config.yaml
arch: "transformer"
model: "audio frame classifier"
dataset: "synthesized solo parts of chorales (CocoChorales)"
train_examples: 39062
time_shift_ms: 50
n_mels: 40
hop_length: 160
input: "log_mel"
spec_augment: false
win_length: 400
num_classes: 73
output_stride: 2
norm: "layernorm"
norm_position: "pre"
activation: "squared_relu"
head_dim: 64
fused_qkv: false
bias: "none"
qk_norm: true
parallel_block: false
moe: "expert_choice"
drop_path: 0.05
num_experts: 64
moe_every: 1
expert_mlp_ratio: 0.5
experts_per_token: 1
shared_expert: false
subsampling: 2
layers: 12
width: 128
positions: "learned"
residual_init: "scaled_by_depth"
optimizer: "muon"
muon_scale: "original"
lr: 0.03
momentum: 0.95
nesterov: true
orthogonalizer: "polar_express"
adamw_lr_other_params: 0.0008
steps: 6000
batch_size: 64
epochs: 9.8
lr_schedule: "linear"
final_lr_fraction: 0.01
warmup_steps: 600
weight_decay: 0.02
adamw_weight_decay_other_params: 0.01
Rows from block 4, named by matrix and row number. Rows with one number belong to one attention dimension. Each number is 50 + 10 x the weight over its row's rms, rounded and kept within 0 to 99. All counts start at 0. After the name is the row's rms in percent of the matrix's.
# v: attention value (model.blocks.4.attn.v.weight, 128x128), inputs 0-127
# proj: attention output (model.blocks.4.attn.proj.weight, 128x128, transposed), outputs 0-127
v.95 105:34 51 48 50 48 49 61 45 57 63 57 47 64 55 58 44 41 49 38 53 64 28 26 37 56 54 41 37 34 51 42 35 44 64 66 45 38 49 83 24 55 63 48 60 51 58 31 49 45 60 52 59 38 58 45 40 45 50 50 48 43 54 50 35 46 68 58 52 41 56 43 59 42 54 56 57 39 42 67 54 42 55 55 35 49 63 45 62 59 54 58 48 56 52 44 65 59 46 52 63 57 42 57 51 46 34 56 40 47 45 60 62 70 43 34 50 46 50 45 42 71 40 55 32 50 49 49 48
proj.95 107:38 41 59 66 49 63 55 40 41 41 58 47 48 40 64 27 49 50 37 53 50 49 41 48 31 45 29 45 45 63 47 68 53 54 56 42 39 47 38 68 43 38 44 66 57 45 51 72 70 46 34 65 38 44 40 54 45 74 46 44 56 52 56 45 35 51 76 59 48 35 47 50 49 37 45 65 51 62 70 58 47 47 52 52 59 48 49 41 52 31 51 53 45 49 43 48 49 50 48 64 45 49 54 47 46 39 56 50 50 63 48 54 73 41 41 54 71 41 62 44 70 57 49 48 46 45 59 49
v.96 099:53 65 47 68 53 49 51 61 52 54 62 55 36 51 60 44 48 62 53 52 50 42 51 40 50 54 50 53 54 40 65 45 41 44 32 28 53 54 61 51 67 61 45 29 48 57 58 69 33 57 31 41 71 71 56 47 22 54 47 64 47 39 57 63 44 47 47 51 57 52 56 48 47 59 44 46 35 51 59 53 46 40 49 42 37 67 41 44 39 40 51 44 39 51 43 48 63 37 45 49 38 48 50 58 33 55 45 64 42 51 51 60 35 63 43 45 62 43 51 22 66 59 56 56 59 67 58 52
proj.96 114:64 47 66 23 65 29 71 61 52 35 52 51 79 49 55 42 23 42 55 50 53 48 39 59 37 59 64 59 47 64 52 50 57 53 59 45 68 53 60 40 54 36 44 42 46 32 63 64 51 40 44 40 52 49 49 64 48 43 64 43 53 48 54 43 34 54 65 62 49 40 45 56 62 50 39 35 51 48 48 52 70 59 63 62 44 43 46 47 46 45 40 55 46 49 43 44 45 43 41 38 55 59 58 38 54 55 42 57 45 45 47 44 46 53 38 41 41 31 68 46 59 45 56 56 46 39 62 61
v.97 113:46 69 45 59 41 63 50 65 47 51 67 70 42 48 57 41 17 62 53 57 45 39 55 51 67 52 62 64 55 54 48 38 43 53 63 55 52 47 35 55 33 50 44 39 51 45 48 48 61 34 55 37 58 50 49 65 47 31 44 62 52 43 51 46 51 52 56 46 48 52 40 54 39 54 63 68 56 58 48 54 46 48 49 51 47 45 38 39 64 63 79 60 52 42 49 29 58 55 50 49 49 65 41 32 46 61 24 43 48 43 42 50 58 45 37 61 34 56 39 51 40 41 62 56 53 41 38 45
proj.97 105:62 67 40 64 41 49 40 51 60 47 54 54 68 52 47 56 52 45 46 55 61 48 25 54 57 62 65 42 58 57 43 33 45 66 52 48 65 32 32 56 52 47 47 40 28 48 57 67 56 52 35 30 58 56 44 54 50 52 39 35 35 45 48 69 50 47 60 44 50 43 43 40 33 47 73 55 39 67 64 60 56 41 40 45 53 61 51 38 66 45 53 33 71 56 55 64 47 57 59 52 46 41 41 45 48 49 49 38 52 64 67 36 40 51 36 44 45 48 44 56 40 43 59 52 44 56 42 61
v.98 081:65 46 47 43 63 49 75 46 41 58 49 53 47 42 44 59 39 49 59 58 45 47 57 39 47 34 50 59 52 54 52 54 43 39 48 50 59 67 61 59 41 41 49 60 47 45 41 54 43 52 52 51 54 44 46 54 60 39 54 38 47 43 53 55 44 37 59 45 40 57 51 26 41 67 56 34 45 56 50 39 60 59 54 52 48 46 45 52 57 47 52 73 44 59 64 42 32 33 48 21 41 69 63 38 58 56 46 65 32 67 73 47 31 46 69 52 30 43 43 67 55 60 46 60 58 50 63 51
proj.98 080:39 49 51 47 38 58 59 43 74 47 53 40 71 60 63 52 51 43 50 52 61 67 52 69 67 58 53 44 72 45 49 65 48 62 50 53 42 59 49 60 46 70 41 54 49 61 48 40 37 56 52 41 64 51 63 50 44 36 45 49 48 40 60 51 56 53 32 37 51 47 53 47 54 32 41 59 58 61 39 47 55 37 43 43 40 55 58 47 33 59 48 37 64 57 30 52 70 58 56 37 41 47 33 65 44 46 44 43 49 35 51 31 50 39 76 56 52 60 52 45 33 51 50 41 42 36 43 49
v.99 086:49 62 63 64 43 43 41 64 62 37 53 56 60 37 47 36 39 47 68 53 60 27 38 43 44 53 35 63 48 57 62 56 19 52 45 56 61 45 39 51 47 32 47 50 44 49 56 64 45 51 45 47 53 56 57 53 51 56 35 49 41 58 38 54 54 44 63 46 55 60 30 44 39 52 47 62 34 55 59 53 34 58 37 50 57 26 56 47 72 57 58 68 68 63 58 38 63 77 50 45 49 48 47 40 41 55 40 53 40 51 42 60 49 45 50 41 53 60 54 50 55 33 44 57 52 62 46 42
proj.99 094:52 73 54 46 48 68 49 62 66 47 38 43 36 50 36 45 53 67 62 52 53 46 53 53 62 60 46 42 53 47 41 58 40 51 41 46 66 28 58 49 53 53 45 52 54 35 39 56 45 46 23 44 54 51 59 37 49 60 49 42 47 37 60 40 36 53 52 40 52 63 45 50 49 40 50 61 53 60 51 75 71 60 28 39 37 45 34 49 68 66 63 45 39 48 46 63 45 56 57 74 67 44 48 47 47 50 40 59 54 65 51 36 52 58 38 42 38 37 47 41 58 55 49 45 51 55 40 58
v.100 109:45 49 77 66 41 58 26 63 41 21 52 57 69 44 42 39 66 49 49 82 64 50 59 61 53 50 56 44 64 42 56 48 54 49 53 64 47 41 47 44 41 43 45 55 55 52 66 44 45 51 49 43 43 62 58 56 48 53 45 34 49 56 38 39 58 44 62 61 53 48 45 39 32 45 58 61 38 47 42 53 35 49 60 56 44 43 54 58 62 56 72 60 50 43 44 64 46 46 55 70 47 33 50 42 48 50 32 41 35 42 39 61 51 57 40 55 50 61 57 47 34 52 45 53 46 39 45 41
proj.100 115:49 54 61 51 44 83 34 62 43 46 54 64 45 45 46 53 46 55 70 50 38 32 55 55 43 56 39 46 41 26 37 46 43 56 39 36 57 39 47 48 45 44 61 47 47 38 64 57 42 37 32 48 59 52 50 33 56 42 55 40 53 78 64 67 42 37 53 53 39 49 43 42 49 64 56 45 70 45 66 61 53 44 36 57 43 53 45 60 64 64 56 61 53 42 54 58 58 32 56 56 56 51 45 44 52 55 34 52 35 55 66 42 49 51 40 52 44 55 46 36 57 53 69 38 53 50 57 47
v.101 092:55 54 60 48 65 51 51 51 66 54 42 35 42 53 76 47 36 37 54 35 49 37 29 60 53 37 56 34 57 55 37 52 43 48 42 52 46 55 56 40 54 58 48 46 48 43 54 32 65 57 54 50 61 38 42 64 48 57 51 46 55 53 46 54 60 55 55 51 59 44 47 72 57 53 51 41 49 66 44 37 77 56 53 51 37 47 59 44 44 47 39 55 58 52 43 18 49 66 65 36 69 59 60 53 62 48 48 28 54 51 49 37 58 38 33 45 56 46 41 53 69 57 46 42 50 55 33 60
proj.101 088:53 45 45 42 37 45 47 49 61 46 47 37 47 50 59 57 56 44 32 53 69 43 58 46 39 63 25 69 61 45 61 57 57 57 60 57 48 58 49 68 51 64 48 66 42 36 48 52 62 62 49 45 55 57 44 44 60 59 41 56 59 46 41 34 54 58 60 54 59 73 58 64 41 47 63 51 42 33 50 49 55 55 34 48 51 42 29 36 56 30 61 43 39 54 37 53 26 50 44 53 36 36 57 54 41 42 77 51 62 44 38 52 55 49 60 53 52 60 53 51 40 31 42 45 46 65 42 42
v.102 100:53 70 34 41 54 30 45 53 50 55 62 58 51 51 55 67 28 50 33 53 39 55 51 56 61 59 66 55 54 51 52 45 56 39 56 37 63 63 45 45 62 49 43 40 32 45 42 67 43 58 45 63 38 60 54 73 40 38 45 48 48 50 54 67 45 62 42 44 55 33 40 52 64 41 37 46 49 68 60 53 59 45 45 52 39 54 53 48 41 58 56 47 61 44 35 35 48 41 28 34 36 58 33 56 46 36 51 46 59 50 39 62 43 68 57 47 36 65 55 53 42 65 51 65 54 48 53 59
proj.102 110:54 52 63 42 52 33 57 59 52 61 44 39 57 42 50 43 50 39 44 65 60 46 62 41 53 46 73 41 48 75 65 38 59 42 50 46 56 36 34 56 49 44 51 39 47 51 50 45 62 46 60 57 61 70 56 73 49 47 41 67 65 48 39 70 42 58 29 68 36 56 48 53 51 46 45 52 42 51 37 42 51 39 54 49 37 55 33 50 34 58 54 42 50 36 67 38 42 54 48 51 51 51 48 49 48 50 53 31 57 63 44 57 41 61 31 47 46 33 49 62 40 37 51 40 54 50 75 51
v.103 097:29 67 51 35 61 42 44 60 47 65 73 48 61 52 47 53 37 40 41 61 53 60 35 54 67 47 39 51 51 48 57 31 41 53 41 63 63 64 52 30 60 39 41 54 42 50 43 52 22 71 37 58 45 52 60 62 48 37 50 53 50 46 33 43 38 48 59 46 46 50 43 51 58 61 43 67 38 36 47 43 45 58 59 55 30 48 61 49 43 43 55 58 54 73 55 50 48 54 44 45 32 47 46 42 48 59 45 39 67 47 63 53 57 51 41 50 44 52 43 54 57 50 54 68 47 69 50 65
proj.103 106:42 49 67 44 52 50 58 50 69 49 55 51 55 48 49 41 53 34 53 57 58 60 46 42 48 51 44 69 56 45 62 67 50 52 39 46 38 38 45 69 51 51 52 68 49 34 54 54 51 37 46 49 43 64 50 48 53 52 46 50 58 47 42 54 49 64 44 61 54 65 42 53 57 28 54 63 54 52 62 52 45 69 45 61 30 27 25 52 44 60 46 32 54 44 45 39 57 46 59 40 43 48 42 61 47 45 54 56 73 62 54 46 55 65 26 59 33 41 49 35 49 48 46 34 53 23 60 61
v.104 093:42 49 35 43 56 63 36 50 45 40 41 54 53 66 61 48 48 61 43 74 66 49 56 52 54 42 44 26 55 52 28 62 49 51 55 47 37 41 67 46 34 66 63 53 53 46 50 53 44 47 45 57 53 49 30 46 47 45 67 43 53 54 59 60 49 58 70 50 34 47 40 50 45 57 60 57 47 31 64 51 34 49 51 55 49 59 33 59 45 37 67 59 57 46 16 54 53 53 61 55 53 55 66 64 52 31 34 43 50 46 44 60 60 49 38 47 47 49 51 45 66 46 59 42 52 59 37 45
proj.104 106:53 45 61 69 45 69 47 42 56 40 52 40 67 31 57 38 66 44 41 60 61 35 30 37 45 60 42 39 38 41 47 56 59 52 60 52 46 60 55 68 44 42 53 54 57 48 53 39 72 55 39 56 52 48 47 47 57 55 34 47 57 53 62 45 43 52 55 48 46 30 50 45 42 54 37 55 54 36 71 50 37 29 57 64 54 56 46 47 71 27 52 57 55 38 60 55 50 61 54 59 37 57 71 38 54 40 68 48 51 55 52 42 61 38 33 46 42 54 62 52 43 42 53 34 53 53 56 40
v.105 091:57 45 41 32 71 58 55 51 68 67 35 51 39 42 43 37 47 69 61 49 73 54 55 47 54 59 66 36 30 66 44 46 50 46 60 40 65 44 49 38 39 40 47 34 38 50 30 40 52 62 35 60 47 49 55 44 52 33 59 47 47 43 62 53 37 37 51 44 32 46 54 43 55 45 46 50 62 35 57 52 48 45 44 53 68 49 49 62 42 41 37 48 54 33 65 54 59 50 32 48 47 57 55 63 59 41 57 46 50 63 55 66 41 56 57 51 52 47 49 43 55 55 59 51 72 47 57 69
proj.105 097:46 42 57 56 44 33 55 32 52 63 49 48 40 49 58 34 62 48 58 50 63 44 54 56 45 42 40 44 41 79 58 57 51 49 47 48 56 59 66 46 56 45 45 23 58 60 40 50 54 51 50 58 45 66 57 63 45 44 52 53 55 30 47 61 47 74 37 50 40 47 42 47 56 56 55 54 39 67 50 54 29 64 64 57 71 50 56 35 29 49 35 58 58 48 35 33 53 65 45 44 62 41 44 49 42 35 60 68 45 41 39 55 42 58 46 42 45 52 68 51 57 57 47 38 53 44 57 41
v.106 090:53 53 58 64 50 45 50 52 50 40 60 46 44 44 66 67 45 51 36 24 45 37 41 50 63 49 52 70 65 64 44 50 63 50 34 78 57 51 47 39 53 37 39 48 65 49 53 53 42 55 61 61 40 32 32 39 34 56 46 48 47 44 43 50 43 74 49 36 71 41 47 55 57 31 48 53 60 47 64 57 40 55 54 41 56 29 61 41 51 53 48 56 53 58 43 36 39 58 47 49 55 34 53 49 55 57 64 53 78 60 48 54 38 48 57 66 52 45 42 55 43 48 51 50 54 51 40 57
proj.106 090:30 40 35 50 33 46 46 55 43 43 53 54 44 45 40 50 55 61 43 54 71 56 46 18 58 38 43 51 57 48 56 42 48 69 51 37 49 34 53 68 63 70 76 41 48 52 56 38 54 50 37 45 39 60 48 62 55 54 63 49 53 51 50 51 61 45 49 47 51 55 53 43 49 45 50 68 58 38 38 38 66 53 40 50 45 49 35 54 43 71 50 35 28 49 71 47 48 57 62 57 42 58 47 52 61 42 46 37 61 59 46 58 65 44 48 60 46 40 38 68 54 63 45 53 59 58 39 53
v.107 094:53 40 39 49 48 58 59 56 59 58 34 41 67 54 55 54 40 52 51 52 55 44 63 55 45 40 47 38 52 60 35 81 64 55 53 54 64 50 36 54 49 43 45 52 45 52 43 65 68 49 54 60 55 47 71 53 32 32 38 48 49 49 46 66 59 60 50 45 48 60 49 42 44 48 41 35 55 49 40 41 39 48 64 44 41 46 54 55 43 44 51 54 74 45 66 60 48 58 52 38 64 42 54 58 70 55 33 36 47 32 39 66 47 59 34 43 28 46 33 59 60 37 52 49 41 63 48 43
proj.107 098:50 63 40 49 34 63 44 44 48 40 61 37 37 49 51 42 78 39 48 41 48 37 43 72 59 51 36 45 40 51 50 47 76 49 59 58 46 49 57 34 46 40 59 43 61 52 57 48 44 34 46 37 58 40 63 59 48 58 62 40 68 40 67 49 61 55 43 54 52 60 34 62 49 48 48 42 41 44 47 58 48 57 31 43 46 53 54 51 57 36 32 49 43 42 39 40 50 63 48 52 56 62 40 67 65 49 69 55 57 53 41 49 30 26 54 54 49 66 48 68 44 53 58 50 53 51 63 42
v.108 103:61 51 66 51 54 50 50 55 63 47 43 45 45 63 40 64 38 45 35 45 51 30 55 52 56 74 48 64 33 77 48 55 55 36 62 58 59 65 55 43 49 40 50 52 39 49 55 27 58 39 38 54 45 44 50 52 60 61 53 43 56 49 42 54 67 60 45 54 42 49 41 59 43 64 52 43 49 60 53 72 82 37 34 37 48 31 50 42 46 42 42 40 42 52 67 35 44 51 50 48 44 67 50 57 38 62 43 31 49 62 42 43 54 41 46 43 49 49 53 45 48 59 44 60 59 39 46 53
proj.108 113:56 60 53 38 21 45 47 45 52 40 52 45 43 62 48 47 48 53 60 41 69 44 68 37 69 53 39 30 64 63 49 56 35 64 44 48 57 47 37 62 53 56 56 49 47 58 35 51 43 56 74 46 48 58 61 49 52 51 36 60 70 48 23 43 38 49 74 47 50 52 52 48 50 36 59 49 46 57 53 43 47 61 39 50 51 41 49 50 42 44 64 62 50 52 54 49 53 65 42 52 50 55 38 37 43 40 50 40 38 47 33 46 49 55 62 60 63 61 62 65 48 35 34 33 50 46 47 68
v.109 096:51 46 65 63 50 54 33 43 33 52 46 57 42 52 57 59 63 57 41 58 44 38 36 61 50 44 72 57 67 66 52 34 46 52 54 42 45 47 61 60 41 49 41 51 58 57 54 49 42 31 46 56 66 48 46 41 49 42 57 56 52 75 31 43 48 21 58 55 49 47 53 57 43 49 60 45 53 58 75 50 30 41 44 43 44 50 54 51 47 55 56 39 60 43 59 38 62 45 53 57 44 45 42 50 42 65 38 52 60 56 64 48 62 51 29 63 73 41 53 41 37 54 47 57 52 48 34 26
proj.109 092:43 53 70 54 50 53 35 64 55 57 74 77 72 38 34 49 26 47 57 51 56 52 47 39 37 45 50 58 57 48 69 32 39 46 46 41 50 36 43 56 51 46 40 26 50 51 62 67 54 54 34 49 51 61 47 39 56 61 54 71 54 61 63 39 47 41 54 46 49 56 39 39 62 48 50 53 49 50 43 56 52 47 55 39 51 51 62 45 60 46 38 53 52 50 70 73 57 40 50 60 56 46 52 55 55 52 47 54 51 52 56 31 43 44 44 39 44 50 56 28 44 49 36 50 57 64 32 64
v.110 096:46 45 49 58 37 45 46 43 43 51 58 40 55 25 49 49 40 50 72 61 51 65 34 67 41 36 52 73 51 39 45 46 57 69 66 43 55 61 43 66 59 52 56 58 61 68 51 68 51 46 57 40 33 55 38 53 56 47 36 49 43 41 36 52 46 45 35 42 38 37 49 46 54 35 45 45 63 47 62 71 49 66 54 56 63 49 47 51 38 33 61 35 57 46 66 62 45 41 41 57 68 47 53 48 58 44 58 39 52 43 49 41 49 37 51 61 38 51 57 65 44 50 57 46 54 58 40 31
proj.110 102:47 50 30 58 52 63 58 44 45 41 62 60 34 32 53 53 54 65 31 53 39 43 49 60 56 46 62 35 51 50 34 39 46 45 45 59 42 31 46 46 51 50 60 65 66 56 45 47 44 64 52 55 45 45 50 45 50 36 57 62 42 48 63 57 58 37 54 48 43 56 39 56 33 47 36 76 27 58 46 65 48 76 45 53 45 56 49 64 33 56 44 35 44 54 47 47 48 40 45 49 64 54 62 52 71 58 65 56 59 60 52 64 50 47 34 60 61 44 38 50 50 45 56 44 50 65 30 48
v.111 093:34 73 48 55 44 39 53 45 45 46 43 54 44 40 52 55 51 42 53 35 37 57 52 48 56 45 49 48 61 48 70 47 52 45 36 45 53 45 39 40 72 39 65 68 60 71 56 28 45 53 75 46 43 33 43 54 48 53 50 48 39 43 37 43 49 82 44 45 80 56 59 66 54 30 64 52 53 58 52 36 47 46 48 49 60 42 58 48 52 59 49 38 54 57 37 63 49 49 51 40 40 50 55 36 44 51 54 55 60 49 48 39 47 56 46 45 40 37 39 67 58 49 39 55 48 67 54 49
proj.111 093:45 46 35 43 59 34 49 49 60 55 49 57 32 59 39 60 60 63 56 45 44 63 49 41 47 55 33 63 49 39 47 42 55 52 43 57 47 52 31 56 59 32 58 75 44 34 58 50 61 50 46 41 45 39 55 56 53 54 54 39 43 63 51 49 59 39 42 46 60 48 58 63 43 59 35 69 43 50 36 41 69 50 54 42 38 56 32 56 41 56 52 50 25 45 60 50 48 53 58 42 41 41 39 47 41 53 61 40 59 55 75 54 52 44 51 62 67 46 29 48 47 56 53 54 79 46 63 64
v.112 101:60 44 34 43 56 45 61 34 35 49 55 71 59 60 59 47 52 55 51 30 56 47 43 56 44 64 50 44 67 38 62 32 52 55 48 57 52 47 57 47 39 64 50 39 49 56 37 66 56 38 50 68 54 51 59 54 20 47 57 42 57 48 52 45 29 62 49 32 54 53 66 53 42 52 55 60 54 46 54 39 44 47 55 35 65 47 59 61 57 55 52 64 61 54 29 69 54 41 57 57 55 29 44 54 56 56 43 59 43 22 51 44 50 44 41 61 47 41 41 62 55 29 51 48 40 58 55 51
proj.112 102:40 30 76 68 57 51 47 73 49 65 50 49 64 48 47 46 52 43 48 41 47 58 39 38 43 47 60 46 34 39 56 46 74 55 53 34 37 43 50 46 49 43 39 42 51 57 59 60 56 52 44 35 51 40 50 37 48 55 54 42 44 48 65 75 56 49 52 49 60 49 52 51 48 40 45 62 52 55 35 34 57 51 55 45 81 57 42 43 62 51 56 48 39 34 73 51 51 48 44 73 47 43 45 67 39 47 53 52 43 59 63 65 55 45 59 48 46 47 37 49 44 60 54 51 28 44 45 38
v.113 090:58 40 42 56 50 33 45 53 42 33 67 59 65 45 39 50 67 42 43 42 42 67 50 62 37 55 63 60 59 35 80 61 43 32 37 41 50 62 55 55 51 62 46 50 35 53 55 50 47 62 37 44 53 50 61 62 31 61 42 36 44 47 65 60 62 49 54 60 48 43 53 48 58 40 37 48 35 62 42 39 63 56 46 59 47 53 42 66 40 35 56 40 66 46 44 45 49 46 43 52 45 54 59 47 53 54 52 52 55 54 37 47 33 48 61 40 51 72 58 43 35 59 32 49 42 44 68 61
proj.113 095:50 53 70 35 61 41 67 57 47 59 20 42 54 60 67 56 63 53 52 53 46 53 71 60 48 56 68 48 49 47 48 36 60 31 43 50 43 51 54 43 55 42 52 56 56 47 64 43 57 50 57 60 51 70 57 46 62 37 43 64 60 55 32 61 41 45 35 42 44 68 51 55 61 64 43 26 55 39 35 41 47 38 49 56 49 36 39 56 52 61 48 54 38 43 57 42 41 34 40 51 53 53 58 40 35 67 52 48 48 30 50 59 56 68 47 46 49 53 54 49 46 34 54 66 52 58 54 43
v.114 096:53 58 66 32 49 58 45 37 58 57 48 39 45 53 46 40 28 42 52 52 41 68 43 44 62 47 70 53 53 30 48 60 42 45 36 53 35 48 63 49 49 53 48 85 54 59 45 28 42 55 34 56 39 46 40 51 52 68 34 53 59 51 55 36 71 46 57 54 51 58 31 59 42 50 51 41 44 62 56 39 38 40 47 65 54 47 56 42 42 46 53 51 58 57 57 45 52 65 50 53 41 51 50 32 55 66 44 53 65 45 76 38 61 32 37 53 49 45 48 53 51 52 52 58 44 49 55 48
proj.114 100:32 43 49 54 65 51 38 47 58 47 43 43 69 66 44 44 58 51 55 56 47 65 51 66 37 67 30 55 69 45 55 52 45 41 42 51 37 66 41 60 62 51 52 72 58 52 40 46 50 54 54 55 46 70 55 43 59 48 35 48 31 60 37 44 54 50 50 51 60 65 57 43 51 38 51 53 39 34 46 56 39 41 48 51 38 41 57 52 79 50 53 44 43 68 61 57 46 44 69 27 38 53 48 42 56 40 56 50 41 46 54 33 52 38 37 53 52 46 33 56 44 53 53 59 56 43 33 68
v.115 093:56 46 60 56 42 54 35 44 42 57 37 32 41 55 67 57 53 50 41 49 52 30 45 57 54 37 50 56 53 60 40 47 60 60 69 47 52 49 38 52 39 54 54 46 59 41 69 48 50 59 48 50 53 46 46 29 73 43 62 48 43 67 45 37 68 49 51 47 37 45 51 50 55 51 52 46 59 45 62 54 52 36 41 51 49 43 45 52 25 37 45 31 65 31 78 50 67 57 61 64 58 52 49 49 49 53 40 32 61 56 62 28 68 45 44 57 60 50 44 48 49 62 60 49 58 44 39 36
proj.115 097:51 60 46 55 38 56 23 42 53 45 63 60 43 31 39 49 55 58 59 57 48 45 41 39 50 37 45 43 59 65 49 44 24 49 52 59 43 51 56 53 40 48 54 43 46 44 67 41 49 57 59 56 32 52 41 36 64 51 59 70 61 47 54 37 52 47 52 35 41 61 62 53 53 49 51 52 39 53 60 50 29 60 49 47 55 44 53 37 47 22 48 66 51 75 51 60 62 43 50 51 48 61 62 43 62 43 72 55 51 48 36 55 38 47 43 41 49 60 64 42 58 35 47 39 63 65 40 63
v.116 094:51 44 69 68 43 46 63 48 43 46 48 42 68 40 57 53 56 51 53 52 38 61 40 46 43 56 53 42 63 70 47 57 50 41 69 29 39 43 63 61 38 54 22 49 60 56 49 58 37 42 37 56 66 66 57 58 48 51 54 48 60 58 49 55 48 34 54 49 45 49 60 35 46 55 32 49 60 56 61 60 32 52 52 54 50 69 43 51 49 34 37 63 51 49 43 39 50 43 44 50 44 43 48 45 35 53 56 64 43 43 54 55 32 53 46 52 67 59 70 29 41 61 43 38 61 31 54 47
proj.116 093:62 53 42 49 68 52 51 51 27 47 63 55 54 53 52 46 30 56 55 48 46 48 70 50 35 51 67 48 57 62 67 54 44 40 48 44 51 61 62 43 39 56 51 25 59 51 48 65 49 43 35 56 54 74 44 49 54 39 60 55 49 50 54 45 30 54 45 47 28 45 36 47 68 63 41 30 55 49 51 57 53 21 41 53 57 52 60 62 65 58 41 46 43 38 51 51 58 36 47 51 57 52 65 49 58 58 29 62 41 49 38 56 47 51 53 36 43 56 66 50 47 57 49 64 56 42 46 35
v.117 099:60 49 52 54 54 58 49 52 47 44 49 42 38 51 59 62 53 56 58 32 43 55 67 48 50 52 59 53 24 45 65 63 42 49 68 39 39 33 56 49 24 58 43 67 56 58 68 38 38 47 65 49 50 36 58 37 44 59 49 48 44 40 49 53 62 51 41 54 45 62 57 50 40 50 52 47 62 78 50 56 57 35 45 50 56 54 35 44 68 30 56 51 41 55 38 38 48 34 38 31 47 53 62 30 45 58 58 57 43 57 63 39 40 40 59 55 60 61 47 46 43 52 43 44 62 42 68 41
proj.117 106:66 57 25 33 58 56 43 36 44 36 27 45 63 72 58 58 45 73 59 46 42 59 65 52 37 52 58 34 62 49 35 43 34 52 51 47 38 53 48 43 35 61 49 45 47 56 55 54 40 67 46 57 41 49 56 59 49 48 68 32 41 51 53 49 53 36 53 41 51 35 51 39 62 53 58 46 49 61 39 51 61 35 58 68 51 61 58 56 54 56 44 57 43 51 35 49 68 63 48 48 39 44 50 49 43 41 46 51 39 45 51 50 61 52 61 62 75 48 55 46 38 41 56 67 56 40 38 50
v.118 126:72 61 52 58 43 63 22 51 55 38 46 57 47 48 58 58 45 53 58 45 59 46 52 39 50 69 44 43 44 34 56 59 54 31 61 50 62 40 43 52 47 48 49 48 51 63 68 44 51 52 46 45 55 51 57 74 39 79 42 42 49 48 47 66 65 41 52 55 54 67 37 39 21 55 50 49 58 56 50 49 55 49 35 35 39 68 52 45 62 42 45 63 47 29 38 53 67 47 47 43 39 44 54 24 54 60 53 39 41 54 44 55 54 36 46 57 62 51 59 47 42 49 47 57 61 43 47 52
proj.118 134:74 56 62 36 54 62 33 72 47 48 36 55 58 62 58 49 55 58 59 59 42 37 71 51 42 55 57 36 48 59 42 37 44 45 52 47 57 54 52 47 49 65 39 55 50 42 56 53 43 43 55 45 53 67 51 48 40 56 60 38 48 44 51 38 66 48 55 46 48 42 55 43 47 48 50 52 50 54 41 62 67 43 51 64 47 63 48 73 66 47 75 52 43 40 41 45 51 48 51 52 65 43 47 42 47 40 24 37 31 48 39 46 41 52 49 60 57 26 67 48 36 36 59 70 39 45 41 41
v.119 096:52 50 44 26 56 62 51 64 67 62 61 45 52 51 63 70 41 44 51 48 48 67 38 67 49 41 47 39 48 34 38 60 57 45 52 44 48 59 42 35 49 46 53 50 61 59 55 47 56 50 82 48 38 44 47 46 47 47 33 44 43 40 46 64 59 55 56 56 47 63 68 43 41 62 34 39 56 38 44 41 42 53 72 51 32 55 54 70 54 48 65 42 42 52 41 63 41 25 38 44 37 46 57 49 60 40 45 42 37 61 55 53 60 43 45 51 39 42 42 57 37 54 68 50 58 55 48 54
proj.119 108:48 57 43 55 55 63 44 48 38 50 53 61 54 59 65 55 59 38 28 55 56 52 44 51 39 68 37 53 54 52 49 44 49 52 73 53 30 55 44 56 39 70 52 55 58 57 64 32 38 48 55 46 25 49 55 48 48 53 53 43 67 49 56 59 75 38 46 63 51 52 30 47 47 36 64 63 55 55 41 40 51 61 60 60 42 52 44 55 44 55 42 38 69 54 41 33 56 51 51 31 45 39 45 54 56 49 55 43 62 45 57 50 45 45 48 77 57 48 42 49 37 37 69 49 42 38 56 31
v.120 113:34 47 62 52 32 40 85 61 65 46 59 46 48 51 37 50 26 52 60 33 53 48 56 40 68 61 44 56 58 70 61 42 41 58 41 41 52 44 37 58 55 52 42 49 48 47 34 60 66 34 71 65 50 37 35 48 42 56 47 54 50 40 59 55 61 62 47 40 62 38 48 48 54 43 48 58 61 57 44 44 47 68 42 48 55 38 42 38 59 71 63 40 47 36 60 48 37 43 46 49 45 60 38 49 40 36 49 58 67 55 65 55 40 41 45 44 47 56 41 52 45 50 57 42 58 44 47 53
proj.120 121:43 63 15 54 58 29 49 53 34 63 66 56 36 54 46 53 52 63 34 61 63 53 27 50 66 38 52 56 60 56 40 56 57 49 54 49 80 52 41 55 42 52 61 44 27 44 52 62 53 53 41 49 47 53 37 78 46 43 42 44 42 44 46 45 49 46 52 47 53 45 53 53 44 52 63 52 40 63 49 57 56 30 46 35 57 31 74 38 46 52 53 47 46 55 54 56 39 48 46 49 52 32 47 52 45 67 33 37 51 55 56 49 57 49 57 50 61 46 49 57 46 54 46 49 50 54 63 58